From a checkpoint of a small sound classifier.
Model: 31.9M parameters, activation gelu_tanh.
Training: muon at rate 0.0057, 2800 steps.
Data: 184686 training examples, 1.0 epochs.
Rows from block 4 of a small sound classifier, named by matrix and row number. Rows with one number belong to one neuron. Each number is 128 + 32 x the weight over its row's rms, rounded and kept within 0 to 255. All counts start at 0. Numbers have three digits each.
After each neuron's rows are labels from the 100 clips, of 14976, where the neuron reaches its highest value: "strongest on" is what is common among them. Only what is clearly more common there than usual is listed. The data: single notes of musical instruments (NSynth). In brackets: how many of the 100.
# fc1: first MLP up (model.blocks.4.ff1.fc1.weight, 1024x512), inputs 309-411
# fc2: first MLP down (model.blocks.4.ff1.fc2.weight, 512x1024, transposed), outputs 309-411

fc1.571:067103146098113106107107059157132062188119157135207100161121101137130164111077115143168101196139119156061117142117167159097133121114155152063137144077120181139147134069117148156166177149086108154120109170098132127138130133157113139191150106158059139094155123136164175125121038119106130082109139064099174095117
fc2.571:164139177104108104112079169128070099114116079167077157119168109113131106133095109145140099096158130118117166167159112167145102133131089149133175146101135146152138146108098175192227120143147154162106161135150107160111133081141126133095096091116118142103162117138197144134099148112118114102120147096145155144131
strongest on: octave 6 (53); pitch class A (46); note: A6 (42); pitch class: A# (26)

fc1.432:124139141068139137085187120099115127121132172139148152176110184181099127142152114104098110181136159136122134131176116195131076128141139078180108103112158167120086151161128100133112114092126111137090053131143166125151134072077101149202145051107082134150129110069176125121091102122131154182099158085121189161130
fc2.432:125146122151063135144135116127072148170150122107132153168161067120100180149084104101132129135120106108140112115171125103174127117189117173181140126144134141210128122095097132119121138136116148131129179131122127110125169171124117118138141135128114101153132128152121118133141046128179166055182096175119135131195
strongest on: acoustic (97); octave 2 (44); brass (41); instrument family: string (29)

fc1.167:161108150126175150130180202140102102096152098139170129100111142110162121115171140090107148116199129144126176131112099136182100120216105123152089051129095146124093101133091139123124171108136080149094053172164200126156092107075103088108144142145170136136099109089189123094080098169190108101137099114097108110178
fc2.167:084110126070123130148057108123098160137139160089155162172106121089145132190132141175082117160093181176139151174087150063157155091116106136078153148098113141114107098102135109098103066156152153098139193135155154146143108136092153115181110151192090144149134141148149190074168070143133106150070106136079080137099
strongest on: octave 5 (79); pitch class D (41); note: D5 (40); pitch class: D# (37)

fc1.240:150172137142104123148111147144138111150069110140114110095176101113136151133103054104080099085083126085125171118151118079130112132088139133104094171112058144105137130102096147141114135185103141159115100172131176161113101186092072118130163101119080096141162102107145155193102097137070128119151135123097156078182
fc2.240:148095121112158192139101103168186089108155196161135094147136149149162110120111092154101114075136118132131115149147106149113110154164130120152166185141138144147124135091124166148172118148061139128071125123111139147139095138173149082101182190099098063123131100090158122120095146189160051093134147125194153127073
strongest on: pitch class B (47); note: B6 (38); pitch class C (37); note: C5 (37)

fc1.21:050123105118133147176096120144044141145108102163173092168113118143168017142105160122110033137071181127126120166132105112171114165144110087126081197128108151137100073133148103108105140140094137144163145193118183119094110140119117117129131102165114154131151162101149147128089136127155206138111209113111120153123
fc2.21:129094133142067109115191146121099139154175148095187100141149097174095143096139170122084132083150091142145130080126102120117148143146160129117141110184126194131065170138092083123141169123129111107157115112102172144116170153126128155182132118129107050134090130145120095201097102140160137148094086134100106103161
strongest on: acoustic (97); pitch class C (71); note: C5 (52); instrument family: string (44)

fc1.100:101208134117141062128156150182050127120074113135129094110089094121184146149082131101135122117088072112108159107185076173120157126071108150126138138115052161135112115225153161196127148145061099126140092170117108127128100169166087103090126094126127096090107193122154068136137156172147138147043131139142118154144
fc2.100:147156132150115190126121086152169137119073138134101127182123195128196150170166144128150117090139110152099149161116132129073119146058092093110117150126077129140136067098147139141174124147134136143101120154165056075111070131098087134134075075125111144170129112123157178133122098047075133092131123136144133111200
strongest on: pitch class C (60); octave 8 (49); note: C8 (49); octave 7 (26)

fc1.224:080122142129129162125131118137129126115091086123132150178113082151118101090104193123159123136140136137171142101115148178103122144132134126157077105159149130098120141178142104161098104129167083072121135111183117204130126112122114115092144165097050112111112147105162174138114105186142147098103141118086114138068
fc2.224:135149122116190095099198085163142183142167217124118095096120122096099148171134126133108080158146148099177142147168152131133061170096148197202064126173124144087108139174161113157116078120096085169186149142125155158127154141137139198139130092125110119143160128068187132127169060137122135167105099097118170177093
strongest on: acoustic (95); octave 3 (74); pitch class A# (47); note: A#3 (45)

fc1.148:130124133184213144070151147103180126102075102155125154131088156113188126132129139118187154167164120090115166105125124146118123117085107068077099106094118143085142150153138177179176086148115131088087132121064092225143133107174126152089088132093086126160102164125154130161119146150097150167120118164130064135125
fc2.148:101097097110133129143107153085181176128167142088092112103112175096129126090124115097093153069129108146101099165166074129135109102124101160155175189149116154053163103140179165134163132076150092146122159160127115103110142113130097130182144131049093138100168140112123141108121147124080110103154155142068106211120
strongest on: pitch class D# (46); octave 6 (45); note: D#6 (45); note: E3 (36)

fc1.146:103107113145203118106180181041141160106092132120138160079164144131126199167148121120093156125096150111113176162129111113188192126096143096114133154115113148131152105124158150108079152087165117109071127157146126103075099124136150116088092123120162128142143112125128098047200110143106131100099166147098115145189
fc2.146:118170117139173114108086156170130115098103109154126145101151150103136115099166064017148144179075137132093143112103105129061105107090155063128123172106093086136145162161151076145091191047141140116086037142127083099130153165158098149185150196149171177166113169144145140082121128085081122146134167107124076098093
strongest on: pitch class D# (75); octave 7 (34); note: D#7 (33); note: D#6 (29)

fc1.705:166124114116138106132129085188128128140111142138169095134108119157154126121099075084088106071077117141144083125131068128121087104141151099074084098133084153147054157144187128177132125094148135170142017143158153141141090204136122074144134152114098133118158134104170115142070105102143110132106164123165185153101
fc2.705:129131147068165129123113140111159107106146067085096142106123115129069130071181072117129135112148156073127162129136142166086160114098231128123169163169115104055113096135176093130125123128148121128152095130179090135145146076130113135138154156085087075159141081091114130132120090160128127194111164179098083142052
strongest on: pitch class C (96); octave 6 (83); note: C6 (83)

fc1.424:101100150078096131135120153162157107117097172121121148158079139146088128133144086118184183145115052111154082157114085146145125156170140087139083122078144169136067132115077135180089113153159054146146127145109069133124117190177225156093092135088132148108160110101164093156137159175127119103142148085195127104129
fc2.424:150142133082160157114126130125104152145112152116143122126123161153105142174213134078171137124126133161219135182121113066097092123111130141107147128125149110114082087107115055159110126106110147090183163082157163171135136066138135134070157081093123101141166130162117101160143142095108113234100120073132146111082
strongest on: octave 3 (93); pitch class A# (57); note: A#3 (55); pitch class: A (39)

fc1.57:167089131169120048134162165148141117097156127093100119131104186176122105183143130160144114110138093170138135126157086151146122057118113124155135145142173119138198132135182155181126111162150034162122128104152093100080098087096115144189170040151067138106142093106137064139125152131103091191101070153176128108046
fc2.57:209157111074147070092126108139175182085113045127104120111118125181170138170146138169131078097135173122124178081130121123098119144142113133130113105074125080098149150163141100160119098107091089122146149100162134117150100170108073101104136107143158149103148112101119114122119179162125078126087142166094104085129
strongest on: octave 7 (67); pitch class C# (54); note: C#7 (50)

fc1.396:168111100130114082154151159132152135135142144109078162123103090161108173140089167136113115140095180093094130076143088123131142121168147071091122116078133157096071158104110104136108121076097121136109116122067114079145107104121090094041125127115203142092143161157092125115096099109165078178082109118141100139178
fc2.396:111152168110138089123114064166171129163167075094145102143141133116100128160095162157176097151101178132155156028241100134151110123159217089148117078113127119127117155084093134103125110102107153114120125133099141074139098147132136156132163144153128138070134149177145119149098082117134115104086171155149173099155
strongest on: octave 2 (87); guitar (38); pitch class F (27); note: F2 (27)

fc1.754:129132138122171179163103084136094160068113095096169116141129159134122111106056159130075106125035164059094108093100176171143120135139109137106074129149144096148102120109160082195122147091122152060108121110141143153092103082141096102128112094099142130097171134103100108127097122080143133135104215204178144096194
fc2.754:162063140149144157158153113111146103146120091145171130100148146152171103136077156181094091111110052126167112088119081081103084128111088090160123154158114110114092064176119149153102104129134084101209080125168184151130125087107149156086099147080109086101085108088164088133120137207118154193147114098151105130126
strongest on: pitch class B (83); octave 5 (82); note: B5 (75)

fc1.270:062117120121155109066177064087132160160070110178110175159103138156117141110142091105035178155105139135173166116125082151069157111107118140141059129104151115130115096128155157055167151121110079050104192186148154128180150130128128147092147109105117146183096109170131134076102120145146105061114115127147084145110
fc2.270:117133138150200123134132152129132135140155096103114088150058163129131084144168125082116174138184109147141142089175123110111138127128131198152111180126136111106113108093148108156081184024103152078104077142132148122142138104128163090082119167116118063155195131119141155125140125175145101126164099148162111198079
strongest on: pitch class F# (92); octave 4 (88); note: F#4 (87)

fc1.38:188113133089095091161129089141138140202145159166134111062172078174135179112156135096087148124138169122089148098145075095127131137113152131076127166058147138204164179121158124149127138116161118132130082140144059075162163130146111094121086128135160139123174128110122069122178077131081083095121175122171140161107
fc2.38:113120088081111128107139102149060080118156093147154140168146169102129174141114180132135078144154193165162136157118120125153098138161177146124119152139147182159120159167075131105150143186110165098174090147147165122093097038061152120126133123145114135127129106182147166142094072119157130146155161105141115109185
strongest on: pitch class B (73); octave 5 (63); note: B5 (59); guitar (32)

fc1.436:128052130140086123155126150085071124121142091094104113092112140107196128154135090080130167141138108148105150085136123090104133106142121128088083079115149123157107125150080126087129117133075148146095094101109021136131104115160135126091097171092138148139116063084091143131209157142129187205111205092123137102144
fc2.436:087119058138106123137133125133103094169160135127093100113096139100136098099092136081095157096091125133127166091075127103128170176132131140113150093148093128173090123104086129093128142094155145156105105144095142120121126160135130061099079126130204166112090186170134116129169093152124172061178150104098068129190
strongest on: synthetic (75); bass (67); octave 7 (34); pitch class: G# (33)

fc1.94:109148128133122107110174170113094075040162117108158147133135128076160161143151132139096118150193086114099155173172116134160078111122174122146147091093185089130145103121127105115105115132039123069094121162109124108154089145094094160114192095176144173165119098143154149087175105120115157052163134155124117152088
fc2.94:158096153117075092106169095129112110116143133088120153199151127134101105111202160105111180171113085081075138127096074101133108128155158098121124138129179163137117172126127104091153148127110091103082096082158111137066156104144142127153108151061164162158137156145138146108097105162097153063058099078118107131124
strongest on: electronic (95); organ (88); note: C#3 (35); note: G#5 (26)

fc1.618:157161128172116160208171105121117121145159090154144094151122166081149125131147103078122120128120132134125145131110076112123037057055134105146136129102141103160141099078092094161145099141087123102145113116177103157103096190120114108123125163134146204100132113125141127077136078203098136156131129120120148137157
fc2.618:104148121118119152082117163145144089172115125164119126132141092134127070069137122104117145127142108150089146140120061096077124172121139125091189138117092105143122144088114116137105146139145142165066112084086126116106102061175189181114155118098102127191057126094113166140099137115104182070144137149157166173138
strongest on: octave 3 (90); organ (69); pitch class E (58); note: E3 (53)

fc1.711:148125092156144149068111086105129105111136089153103110117115078177100047180144126142103160183117080048139135178088132159087121095145145088108137134066164120109179185131116110152142090186111152093093107088154097152173098148133104129063096136128117154145092118084100164151124133168108160036064085204088128133113
fc2.711:124105110097118033107181098120171119140163116126147064090149123095142099112101137097122095131149101119081121101161117121140109159099123132150102148183130146141159158130135172068127095186165135168135102162101106108132121138142099121127147130082137158143162105140105053196112180055174104082119157121132159149081
strongest on: octave 6 (66); pitch class D (57); note: D6 (56); pitch class: F# (28)

fc1.318:134095135197120097170096168140097079165148146089131162087144118153114222160199094115104140121177143156111081147102138058191152164202132182099094173104121121113160167122185165075071094110113112148166125156199176121137171107161089101123173129135109184123200061138113170137142151128073153147113120102136087089165
fc2.318:071115142135148154121203149117124130136231153099124126100174125089152095105145149124124111115159168134162132102070143058121146101122155122077143143142063157125114123139106132098102142161158169157149107113140090077161109083086102051135140098151147161111104174157164175148162147196083147147107158167086092101163
strongest on: pitch class D# (48); pitch class E (36); note: D#4 (25)

fc1.661:134180160088146129150154135092093118140147029109140137111037163167151106175109121060122144095179137132162128102143127167073130094096117145151129118123097133111077107178151183137154130118117088134122149164092068157097127162155143099142143097112120138123094090090150166097120099129150130078156088096123099146122
fc2.661:096110129127148183146175117060124122114081126125121124124083166152154110163127114096104147153166137170107147127129163121140161182133144134199144092087109120118146163114116101134136127129043095128119110145124129126118210097134094138138073138046160079155208076099179091076143153089170110109127160120127094094108
strongest on: synthetic (62); bass (51); octave 0 (37)

fc1.700:111120191103072186161114098118076097126210102162083144136155132073137132173076101054072137135116118086134148095149162110130167085128116159122105152151137102084110170154115159172142099065120093165177112129079159176072186084156131102090134147112109151133159071110151142145121108168127098097146121118143125108187
fc2.700:091121147186176149144149169062102136104199116080090147124150167093096151145055100136138122116092174139127102157152143115133136079090174148132158065114138103148097102143155123118093124148149133186133105085196161162119064078172162106136073131146170123170080103092143157135145162055115165107100141141084078101140
strongest on: octave 5 (86); pitch class E (83); note: E5 (82)

fc1.460:138100105149194174099164073147157110144118143120116112128130092156139115156134133125124117190080174149116126211139155104152231162091142086136094191142098111108141143078152080139119118111153148159146064117154109138095091156068145107103078161099138132090129133141102132135124201117117116108106199132132105152177
fc2.460:153145203101166067164114114095078136102174165135167130094108163091127185132151112102152136165130120128139133095142100109152146123113091136189055111126162131138112144181161088167082085088114143133094116102084078123131072129098113129146170113168167090171157148126133165130121129205116127153135141142148091176147
strongest on: octave 2 (88); pitch class B (77); note: B2 (71)

fc1.598:166130172133143127133114135125141163190106147180099160194092125147094169102045160109132160142165131115135159114109102185113157094102144141149113163075144152129166127149116160102184109122077155096085120143103090102161084131101167148073089170159148139156095130063153123122119143089138110124142169140126109151133
fc2.598:166150082119141109146136157145157105103142125165095102130063141169131142171157147117152140127131128113144133140102105145135092145131112081169135125095090102078056136147146157125169088111151024196130113100159128184201109103090174097134108167078128131141112103161181085175139181103152138111131073204132101195139
strongest on: pitch class D# (84); octave 6 (82); note: D#6 (72)

fc1.344:164091116101149109111127148145083127116195095101138091141137159121147108122148165173140140127149083135161189164108103162128106202092135132144097104107096153082118138130125174103174170139147106145080129139179070168128101139168119086171125053114090152132141159129161132154176121109211078160162149140115068141091
fc2.344:163133171122123170157110073087137117136101114158104136125169178206092159071145100106154157132097130132137153081142159112121136184133105159120172080092113150156118135127166148202142112155085085149103125148133134078156146152142096083125109168127162117109154098077156142136136199103108106110116118146119091162085
strongest on: octave 1 (47); brass (38); octave 0 (30)

fc1.331:191117110163085141121185087151147162094112103157132123144130137167119088121113154095100137122126110090175131127116086169108170139072081051169099147129130103124137149108118148159089142122108150136135138125143077055052125133090077082164145194131132152109082182110129117146136104124107156063113060170183123152128
fc2.331:149085186135105119152088090149144125118207123143109097121155147145150076152093094157138136082133064152171099076106063159126094140149147099105098089112172095161121122108087142150160127131129154202129135171185079099130056113129124136092165097077078136082138143141050106191094154116095129141127141126163152102142
strongest on: pitch class F# (97); octave 5 (87); note: F#5 (84)

fc1.601:146168133117098085127170059185099165111094157106151125107144142105136110114101079124116124088071070160134132128119086137167169108141121074115100135118132159099127143090151089127133083149138089124157120141121095087077107127054087116179184095066077108167165068135151107158174163114097147175106133143157150116091
fc2.601:136144120077150139115172149213118122101129148158127074166151121138130102111094119161113153058109104110150173126127146166089068131183098094146091141156081103124079142120164088163112093162139144226120088128089151159108095166131096097146126092178132028115153154138136098136117098169125176105187154146150128173096
strongest on: pitch class C (35); pitch class F# (31)

fc1.241:141085136123136145135182144108091161140120097144141109128173112200149065143143109110109124104128141077182156121133106159090154165116131115175092103102134095093118092087123137127111095157158144129183142104138132146136102126107105121131165176160178155053125078112117108180079134190115180103085058116188076160064
fc2.241:096064128124098107089122196235079173091126093106123119122175120129145078148078115208143099111117140088151084126110116162162125114185098119095107144066159154132108132137092146131179183140191135113128127139141070157158090169153059125119115118120132157102077118131045116121075185163090140184114143162166138106108
strongest on: pitch class F# (76); octave 5 (50); note: F#5 (47); octave 7 (44)

fc1.202:158129134126161178149122111100079108141104135125164168073150108053169128135113131105110140134150103126148132127105087111172104153118118148135149182163150148139159124098084153094119133136068090143159091079169133120132072157144104107147108172092118091132114100090137141152152165172091119177079101151117105115116
fc2.202:137079165119175154114064099117118136109188092162129121178099112156156143119070080149129095160073159124157100172131146120148098098149098157109096165118128154122106115146138092155105137132110095104118090108132168169132121127106095119120145174138112156095136112134121101128155156084111158142140178087160132072146
strongest on: electronic (100); organ (99); octave 5 (53)

fc1.80:087157095139087128120150109156067170095161180113091117077166103176170109094115153156094064077138048152111135109141069104114174112131107149122161155104215115157126084161119116127116180168143157136114130130108204066144070200179100142130152177107177148147067109156088102105147121111141141142127153149132130141125
fc2.80:130146139161155082064119097155132085156116147121124095134162078151135170096174153091089140162110189089128119143136115110122120161139068123093076099145129127117149153148165092104140118078153093109172071116113145086145123130096089082129126141101109150139141148186096125176149086155127163085167080157124085148110
strongest on: pitch class F# (53); octave 3 (53); note: F#4 (33); note: D#3 (31)

fc1.524:155133137156214158120069154143080034119112163099153153113158097065123110164159084097082131113162167156125095138124118122122121117074118135107151113158099115108116176148163115164130130125112090135071084152125148128128149160165156119136128157125117144143150104119147144093111058080169156039130130118143095187131
fc2.524:101188143111103135123161136089096162084130164085213108109170168114154157137176115042113209112137129147161172111111176142104165115090174094099112089137124098112133166153136094126149139119110143109118105117086115125102111169129097075172092162169109167189131152119161188114203103086135140112123138126112089082156
strongest on: pitch class A (50); note: A4 (44); pitch class D# (38); note: D#3 (35)

fc1.229:150065115152101104120039126092085123102156109110168095136133128145090109091177118160183102109065130162165163057108104150121132107150126162097140110173077161139124071144172104115116164147151135197144090153199125078166098172158147114138181087130108079145107140136135098111109112164150135092119205093176138153106
fc2.229:108125124110142164170096125142164081099120102159096118155093142149097135133141095092124094134049143152091146152089135158081136116072140086093137106118074123124115134121167111127112120136126069149124056115143086114123053133103133143123125116128053151099142151144158129176097092062134174162167155189168098092106
strongest on: pitch class C (93); octave 4 (58); note: C4 (54); note: C6 (27)

fc1.361:170154118082129124151117149124125169187101079110082113097137122196118130052186087115110108130152087102091124116123113121122124109120141184080144149125081121121158134133106169094119153152163115087190128104127079093117139112118181108106161149138090165109126122216100127111185146179119130114163105080149155116160
fc2.361:119138116121163151036189070166104132124144112151142145044126132121198146146093179070087156129196104185153203134070150073149138163122025179096121147113162128158135148118113121144137120155142159121106133173126142099110031105103167056106120096137111172165151161169092152096070133169126149071101141129134143183163
strongest on: octave 6 (51); mallet (46); pitch class C# (37); note: C#6 (29)

fc1.763:132088139112111103119128162158176128115111124174096126113090153101166112160098090110101093118071120122103135151135177109150115125143096082112158184141120148097133145137108178157103083093088066140112079127104188202099122071056123100135096119192097089131111140099196122190136129172136149142129111111123175120118
fc2.763:071107103058114132090116135144139132120125154159138140119109093138110130127094108169127103117049162115084120177139092175114105106126131094112100142168145103107115115164183094127123094131119162137068155122211161161119132125147177115135138192146134059145109088074116102105121144203129093158110096159158156113102
strongest on: pitch class B (53); octave 6 (53); note: B6 (49); octave 7 (33)

fc1.723:128137091103151120113202063072153154119065158166138133170113093108135173098110101163100049114152132156119067136129138155124075101126111143111127127076111129085091118149146151118119135132188163149165096091098155127140121156152107162143155091159087184141139124109167097186092141097101138169125150134065159116089
fc2.723:104147132105110123092138073100120052125173085124140148141152105103129148068178102126118083089129133115157118116173114118125113098148133110143144129142174115140167166111125111108180114145137136181090094134131136174131132123096142149198187120111115101172083088147166115193128173170125123146101119126137142081135
strongest on: pitch class C (47); octave 5 (43); note: C5 (41)

fc1.418:161131064172148170100095093150123165171074127173085109111070110150132140121123140173119145093134182149117083110119147160129155135134135155122074141100131120114126140104098108106112138086079176132147122109128107135130072148121102088121086169140199147069119144183093121128133114128145132102133080111180104148199
fc2.418:127135139175140127166127140125184156178122146125141131153136142159138121113129124185126109092134162149156160152176121147162130102167118116118098093128164101114096149090093135151108119135110116125143157100133123101188099174172133162093118108157101183107105065140111099161123081156164111137077169132101171112143
strongest on: octave 2 (89); guitar (39); pitch class F (30); note: F2 (27)

fc1.611:091075148129163077154136177077130140224128105118146134116161110139075163079138085133131104135105121143108129137114098107155099163132142068109099091135120134128110114128045115104065140103100135188137082164172151174111116127070082177133142154151123085101121097062179116127139095083180154166148136112131139084112
fc2.611:106130084155077062188094104149125163167123159157138068132134159129065174099053119132145167133114148188101152088152135177134141085135075114150136105087117133142135129167120152139094118112173122131184118164172136152164139122070027149112149127089141114170118106183183108181205146113173116105095075090098089163091
strongest on: acoustic (97); octave 3 (77); pitch class F (49); note: F3 (46)

fc1.726:074111117171082139088136121112153134111132166096119156094095084163108083122177147107089093148141132134140137095121142155183106107163105096182141165087109127121139157110094110156139060071173140106123087151087108140124166127120132090121183173112139104083151101176129093200117146190135044118112063129082134122088
fc2.726:152135166076116167149172148087083173082125102156061114166163164085145152173144128128097121128066161156045142212098139088057132084120096187132140112166150090154144119181104115086108191149179129126168186161113115145097072153166177171123133128082120096148154130111099134144119124125115205182117154161170114196127
strongest on: pitch class C (45); pitch class B (39); note: B3 (38); note: C6 (26)

fc1.447:155121071139212128164141148128125119128075158134185105158067162112151061139156145144141150092033135141120079083121121133164072140111178087167137099108100156114137131131100121169134164088092137095105153141202146156204093132136131113136113187145091060146119124160165088143114102165142156062138103133165114121152
fc2.447:133104162200156142084155152139137077093151109099133117150161062157165133096151063173128168085089126075076089159151099152157112110142137119111113133148124058138124173096182176189145076124151124108162087105126208122108122083173173196096102094063098117135099088096183098126087095137126109143136138196107207118112
strongest on: pitch class C (48); octave 7 (37); note: C7 (33)

fc1.239:094131155148139096141151177185140138208130116129110138119148107190157148163140125200090072100171120168131129147192168098131139186186068114142076095149144100109115132124067113130115168100056173107148128143069116144162149149106148119107123146122170082134167140124120105098093143145148138175144129130145145132116
fc2.239:115125063129031106132141111176129130139161113057163107138128122157086126107142148149137127131141129140111112121144182175123128101163130129164127137182132070129203143077151119134071181105104184119076195179185187136124159146171114151085146080144129126108141129103154193151094145095131118097156120099131153116147
strongest on: octave 1 (79); guitar (30); pitch class G# (26)

fc1.336:174088116134092156126082141161124154111112084107131135150119123098109094170133086123227135154139128126151083114130126087125132180097133116183115194152085116124179213046138139048068129113087102124177096099132160095119124176145102134125149168106100173146137129101108140114123141137113169089143138159156126167171
fc2.336:184102108128106131115191159145137071141163147117115109135123162093119108119160118135128124142169094131100100116141141126131147094135092145143047100125119110179128150144123157156107175175109144187162106106085135094156151151136116125081113126095102133159103152116134141088116144125104085128159135140151088099109
strongest on: octave 7 (68); pitch class A# (45); note: A#7 (45); pitch class D (27)

fc1.477:136105185158143078110115110169232127175055106088149094069149143111099097173150065122115110108058192120110097121113142090125069200134152125133086123128140106146088105118150133087093093081151126139134098082123151132139091108105155142139104075114137181131174164122103111106137113134066112096072147102194127133122
fc2.477:161104144104120145137136130107098158128195129150164116186192116142078106148137141098144163100127064123142103083129098162094072151171137147092123128159223165134086132089099156154097140049128199134171120138146089069138125089190136122055204109117142146119115066124115123160157158108113097068149151118037069112110
strongest on: pitch class F# (63); note: F#4 (33); note: F#5 (29); note: D6 (25)

fc1.550:123156106143120122097166153141138166113127144140186130138130165130143109129094124114109123128162113176173118122145103157171106143176103095148111102173089172107135084138134136142146174138040094128151106165186144176077063105083135137157128136141153092134129109110193154149113137117151126138174148147146105146132
fc2.550:104135072136143082137156168149151093119099106094181089094142116152130114160093138104095106154081136140113129142107095106107114132147109105164166096090150155133132117101098115154128139148127102098124150138158187097188183132127104112180097232166095104180125175149137119091115097160137095157149096132146127214089
strongest on: octave 1 (83); acoustic (79); brass (35); instrument family: string (29)

fc1.473:151187140053069182137154142136115123131154183101158067138113128112138070137076118154086107137096100135125113124205115130147063133125168141134133117139161133109055176109132136111080163115107171126175053044167168155106104163129022149053173127091182120113144146080030151089146096151152145078118109158121151128105
fc2.473:124117167167054142146177121136102160103207112106121098085171075129153085109068127153125152086100109078132111133074132165149067102158152081161161061133121151137139130149116116090122121241125149203141142167154179077091141064113096140094157145085077175162100154132178156137139076147112136099132099111155153122136
strongest on: pitch class F# (95); octave 3 (93); note: F#3 (89)

fc1.608:079155135087084100124091149133107099203124182124144130100172099150121132103091104134126193130138148118156123144115114121082101153135110121128117171118098109159104162103119132124153164121081131170164122139137065151142129129165142073137106111071175177116160108202075092183109173089116113135092094114159118142154
fc2.608:136121140131097143081116155147152126113161122121188106121141121199214136121158132140099081098160069150162177121075164124116160157105108107090094107088146166098089150099091084098127156160169146093179127118157141100132052112154142122084152087185088141060171115088154147131181129147085156148159136141158047130098
strongest on: synthetic (69); instrument family: bass (51); pitch class F (49); note: C7 (29)

fc1.596:188069124164145098128135134110155134133102145137164227215106134156161155077121163182118100158153121130089145165148118123103155161076118114120123109098202105146142125170121087116124154148076119114086070133125155135158119151099158229109094191095136076137134093153133146068110129096163087143192098148146046107164
fc2.596:126159186149172097125141159097148175103094126154184153153118125122083132082210093124131135143148137138149109210051117183085163059116158127141123128155129086144156165147078066124105184126150133069117165133094125148156129148124139151165096097072167199162145146145160173111174153110107126167162088132102136139118
strongest on: octave 3 (99); pitch class D (50); note: D3 (50); note: D#3 (47)

fc1.688:171157148086118191035177141095094165089094153155086181118132138063077171143104091146149101177120131076176129125174159164133085121150124097135113146130128144093147109108159093134109109101144122107144152132080123139140069170091127159118079088099086158107113133167157099135139149159183136146088142147147105196119
fc2.688:102112146140114051126157142083179153126156099188147191109134112087118154179079115165147058142085155154125108132166112125166123130181120082162120178159194109108103121108112143157148112108134153124136151137065081106205180170119040152088158162099112120146110096164127084095145090065138146178114159089085147108132
strongest on: acoustic (95); octave 1 (60); string (42); note: D#6 (28)

fc1.434:096178142171089184177105101108141106174143135082156104128159109086156088113106086111098094151092171082155131118122137131155149157077122162165117159096165067144161089147146175079154174159171179141177132095141103098179064100147061105106111204134125170166100166152085142120117133061111153149132090127152121100082
fc2.434:119133128117086161110158101193101093105149174155109128123141132121115150105098139123102096225177131133112147089114117109122091141129144079117108126112131118114116203176167114119163179142167162111124156061159122136150103132142000117138110175164146189138103079096205139155079136134128139114074168130106140072122
strongest on: pitch class F# (66); octave 3 (64); note: F#3 (64); note: A#5 (29)

fc1.107:086135064147139160127152081087124151117145116134113128178097080132109095109117128072126166198133185114125055114072128147119170108085150142151061137116078108137122097139129084148150098107126114116164115137134109173157159138160113075194107162109124092124090092131126153133123129150093190165086147114140168099123
fc2.107:128099158189111141108097076175109109128127098123141153216154131089136105136080100150093163161140132174084114132071143110181180106150099086155123139120135129142064138058163140062170102137180159068155074165120131209173051151080142058093104189097110145158134125111181119078132124091160194144090162171156157102116
strongest on: electronic (94); organ (93); pitch class F# (39)

fc1.113:117093167181085135138151075104081082158104134144132189115124087204145180116178141102136130073120127112086102123089060133140143172169134160150118121050149142202160149143115099174145118110162116171054071128147099067170130111086189114123072142174173186159141131105139135109164124162112049127108150113138155160119
fc2.113:140064155153171127184146080084059097159130136126158164127123143089107106163103139078112113151087170092113156116079092128190197153091129145142065190128134154189131118121117207152177087078127073165129096140093100122062107121115075071093138104074148125125124128133119120137158149108175135143153214124187139179123
strongest on: pitch class B (55); octave 2 (54); note: B2 (45); pitch class: C (35)

fc1.716:120205114110170169116158082144112132136097157141155145114106138101066093122061122049137163106096193157152116150168113128133119132101135111059089106149182083125102122093095139132119099111125102173177102109130101177123119095108068153171134159175085129121085115075155153090101091175113121193159130122087157175133
fc2.716:116127122194181096140124134159178101130115074135092113106153129118139152123107086144149104124089124144114126111132140168111110105124152081150186119161124196116133113161132109161101151123109111164155132184156149147131063064109091164171151169095107074093098178102170064166121096132154128185121135121123146168056
strongest on: pitch class B (51); pitch class C (48); note: B6 (43); note: C7 (29)

fc1.153:172137128145122095101139066149111082163132101109122158101145123123143154119099145113118143148097132132114129125088124196131227120100084109119125164135120111115144131197171100133195168102030100085121149151098112155102078160144104069154139143104079139144056166125169067151072167128150141126154158081141110151122
fc2.153:137175123095120105114152022140104103139073149087151171203111099165134122149158107094130118128142109134127149219113100147149095173122182135122169108125140100127082173093118129147146098126115175102067120112043090187131164112080133132148114119136103112165111169122131102191097179095110097145101144122157141105114
strongest on: electronic (87); organ (75); octave 1 (31)

fc1.383:134104147107175160148131135139103062137168135087160164102193115136161099153121160106177171120180053136145098155111091097198127179138094118084163136179151113145197124132114143105107111170166117141167142138130180096123119135137107166132138133142161195072152069113139144147145028161142138109121133126134081084119
fc2.383:131155159157171123133088075137136148128165078162113192142129134020123153081139123151107105138063193123160129142125150096168146164136157104147103189101119117140120135110129160136116160114129116078153088137111149083154183138137044098101079163136170177109138141181162165164131092088110122205100171134122178116129
strongest on: pitch class B (82); octave 6 (62); note: B6 (53); note: B5 (27)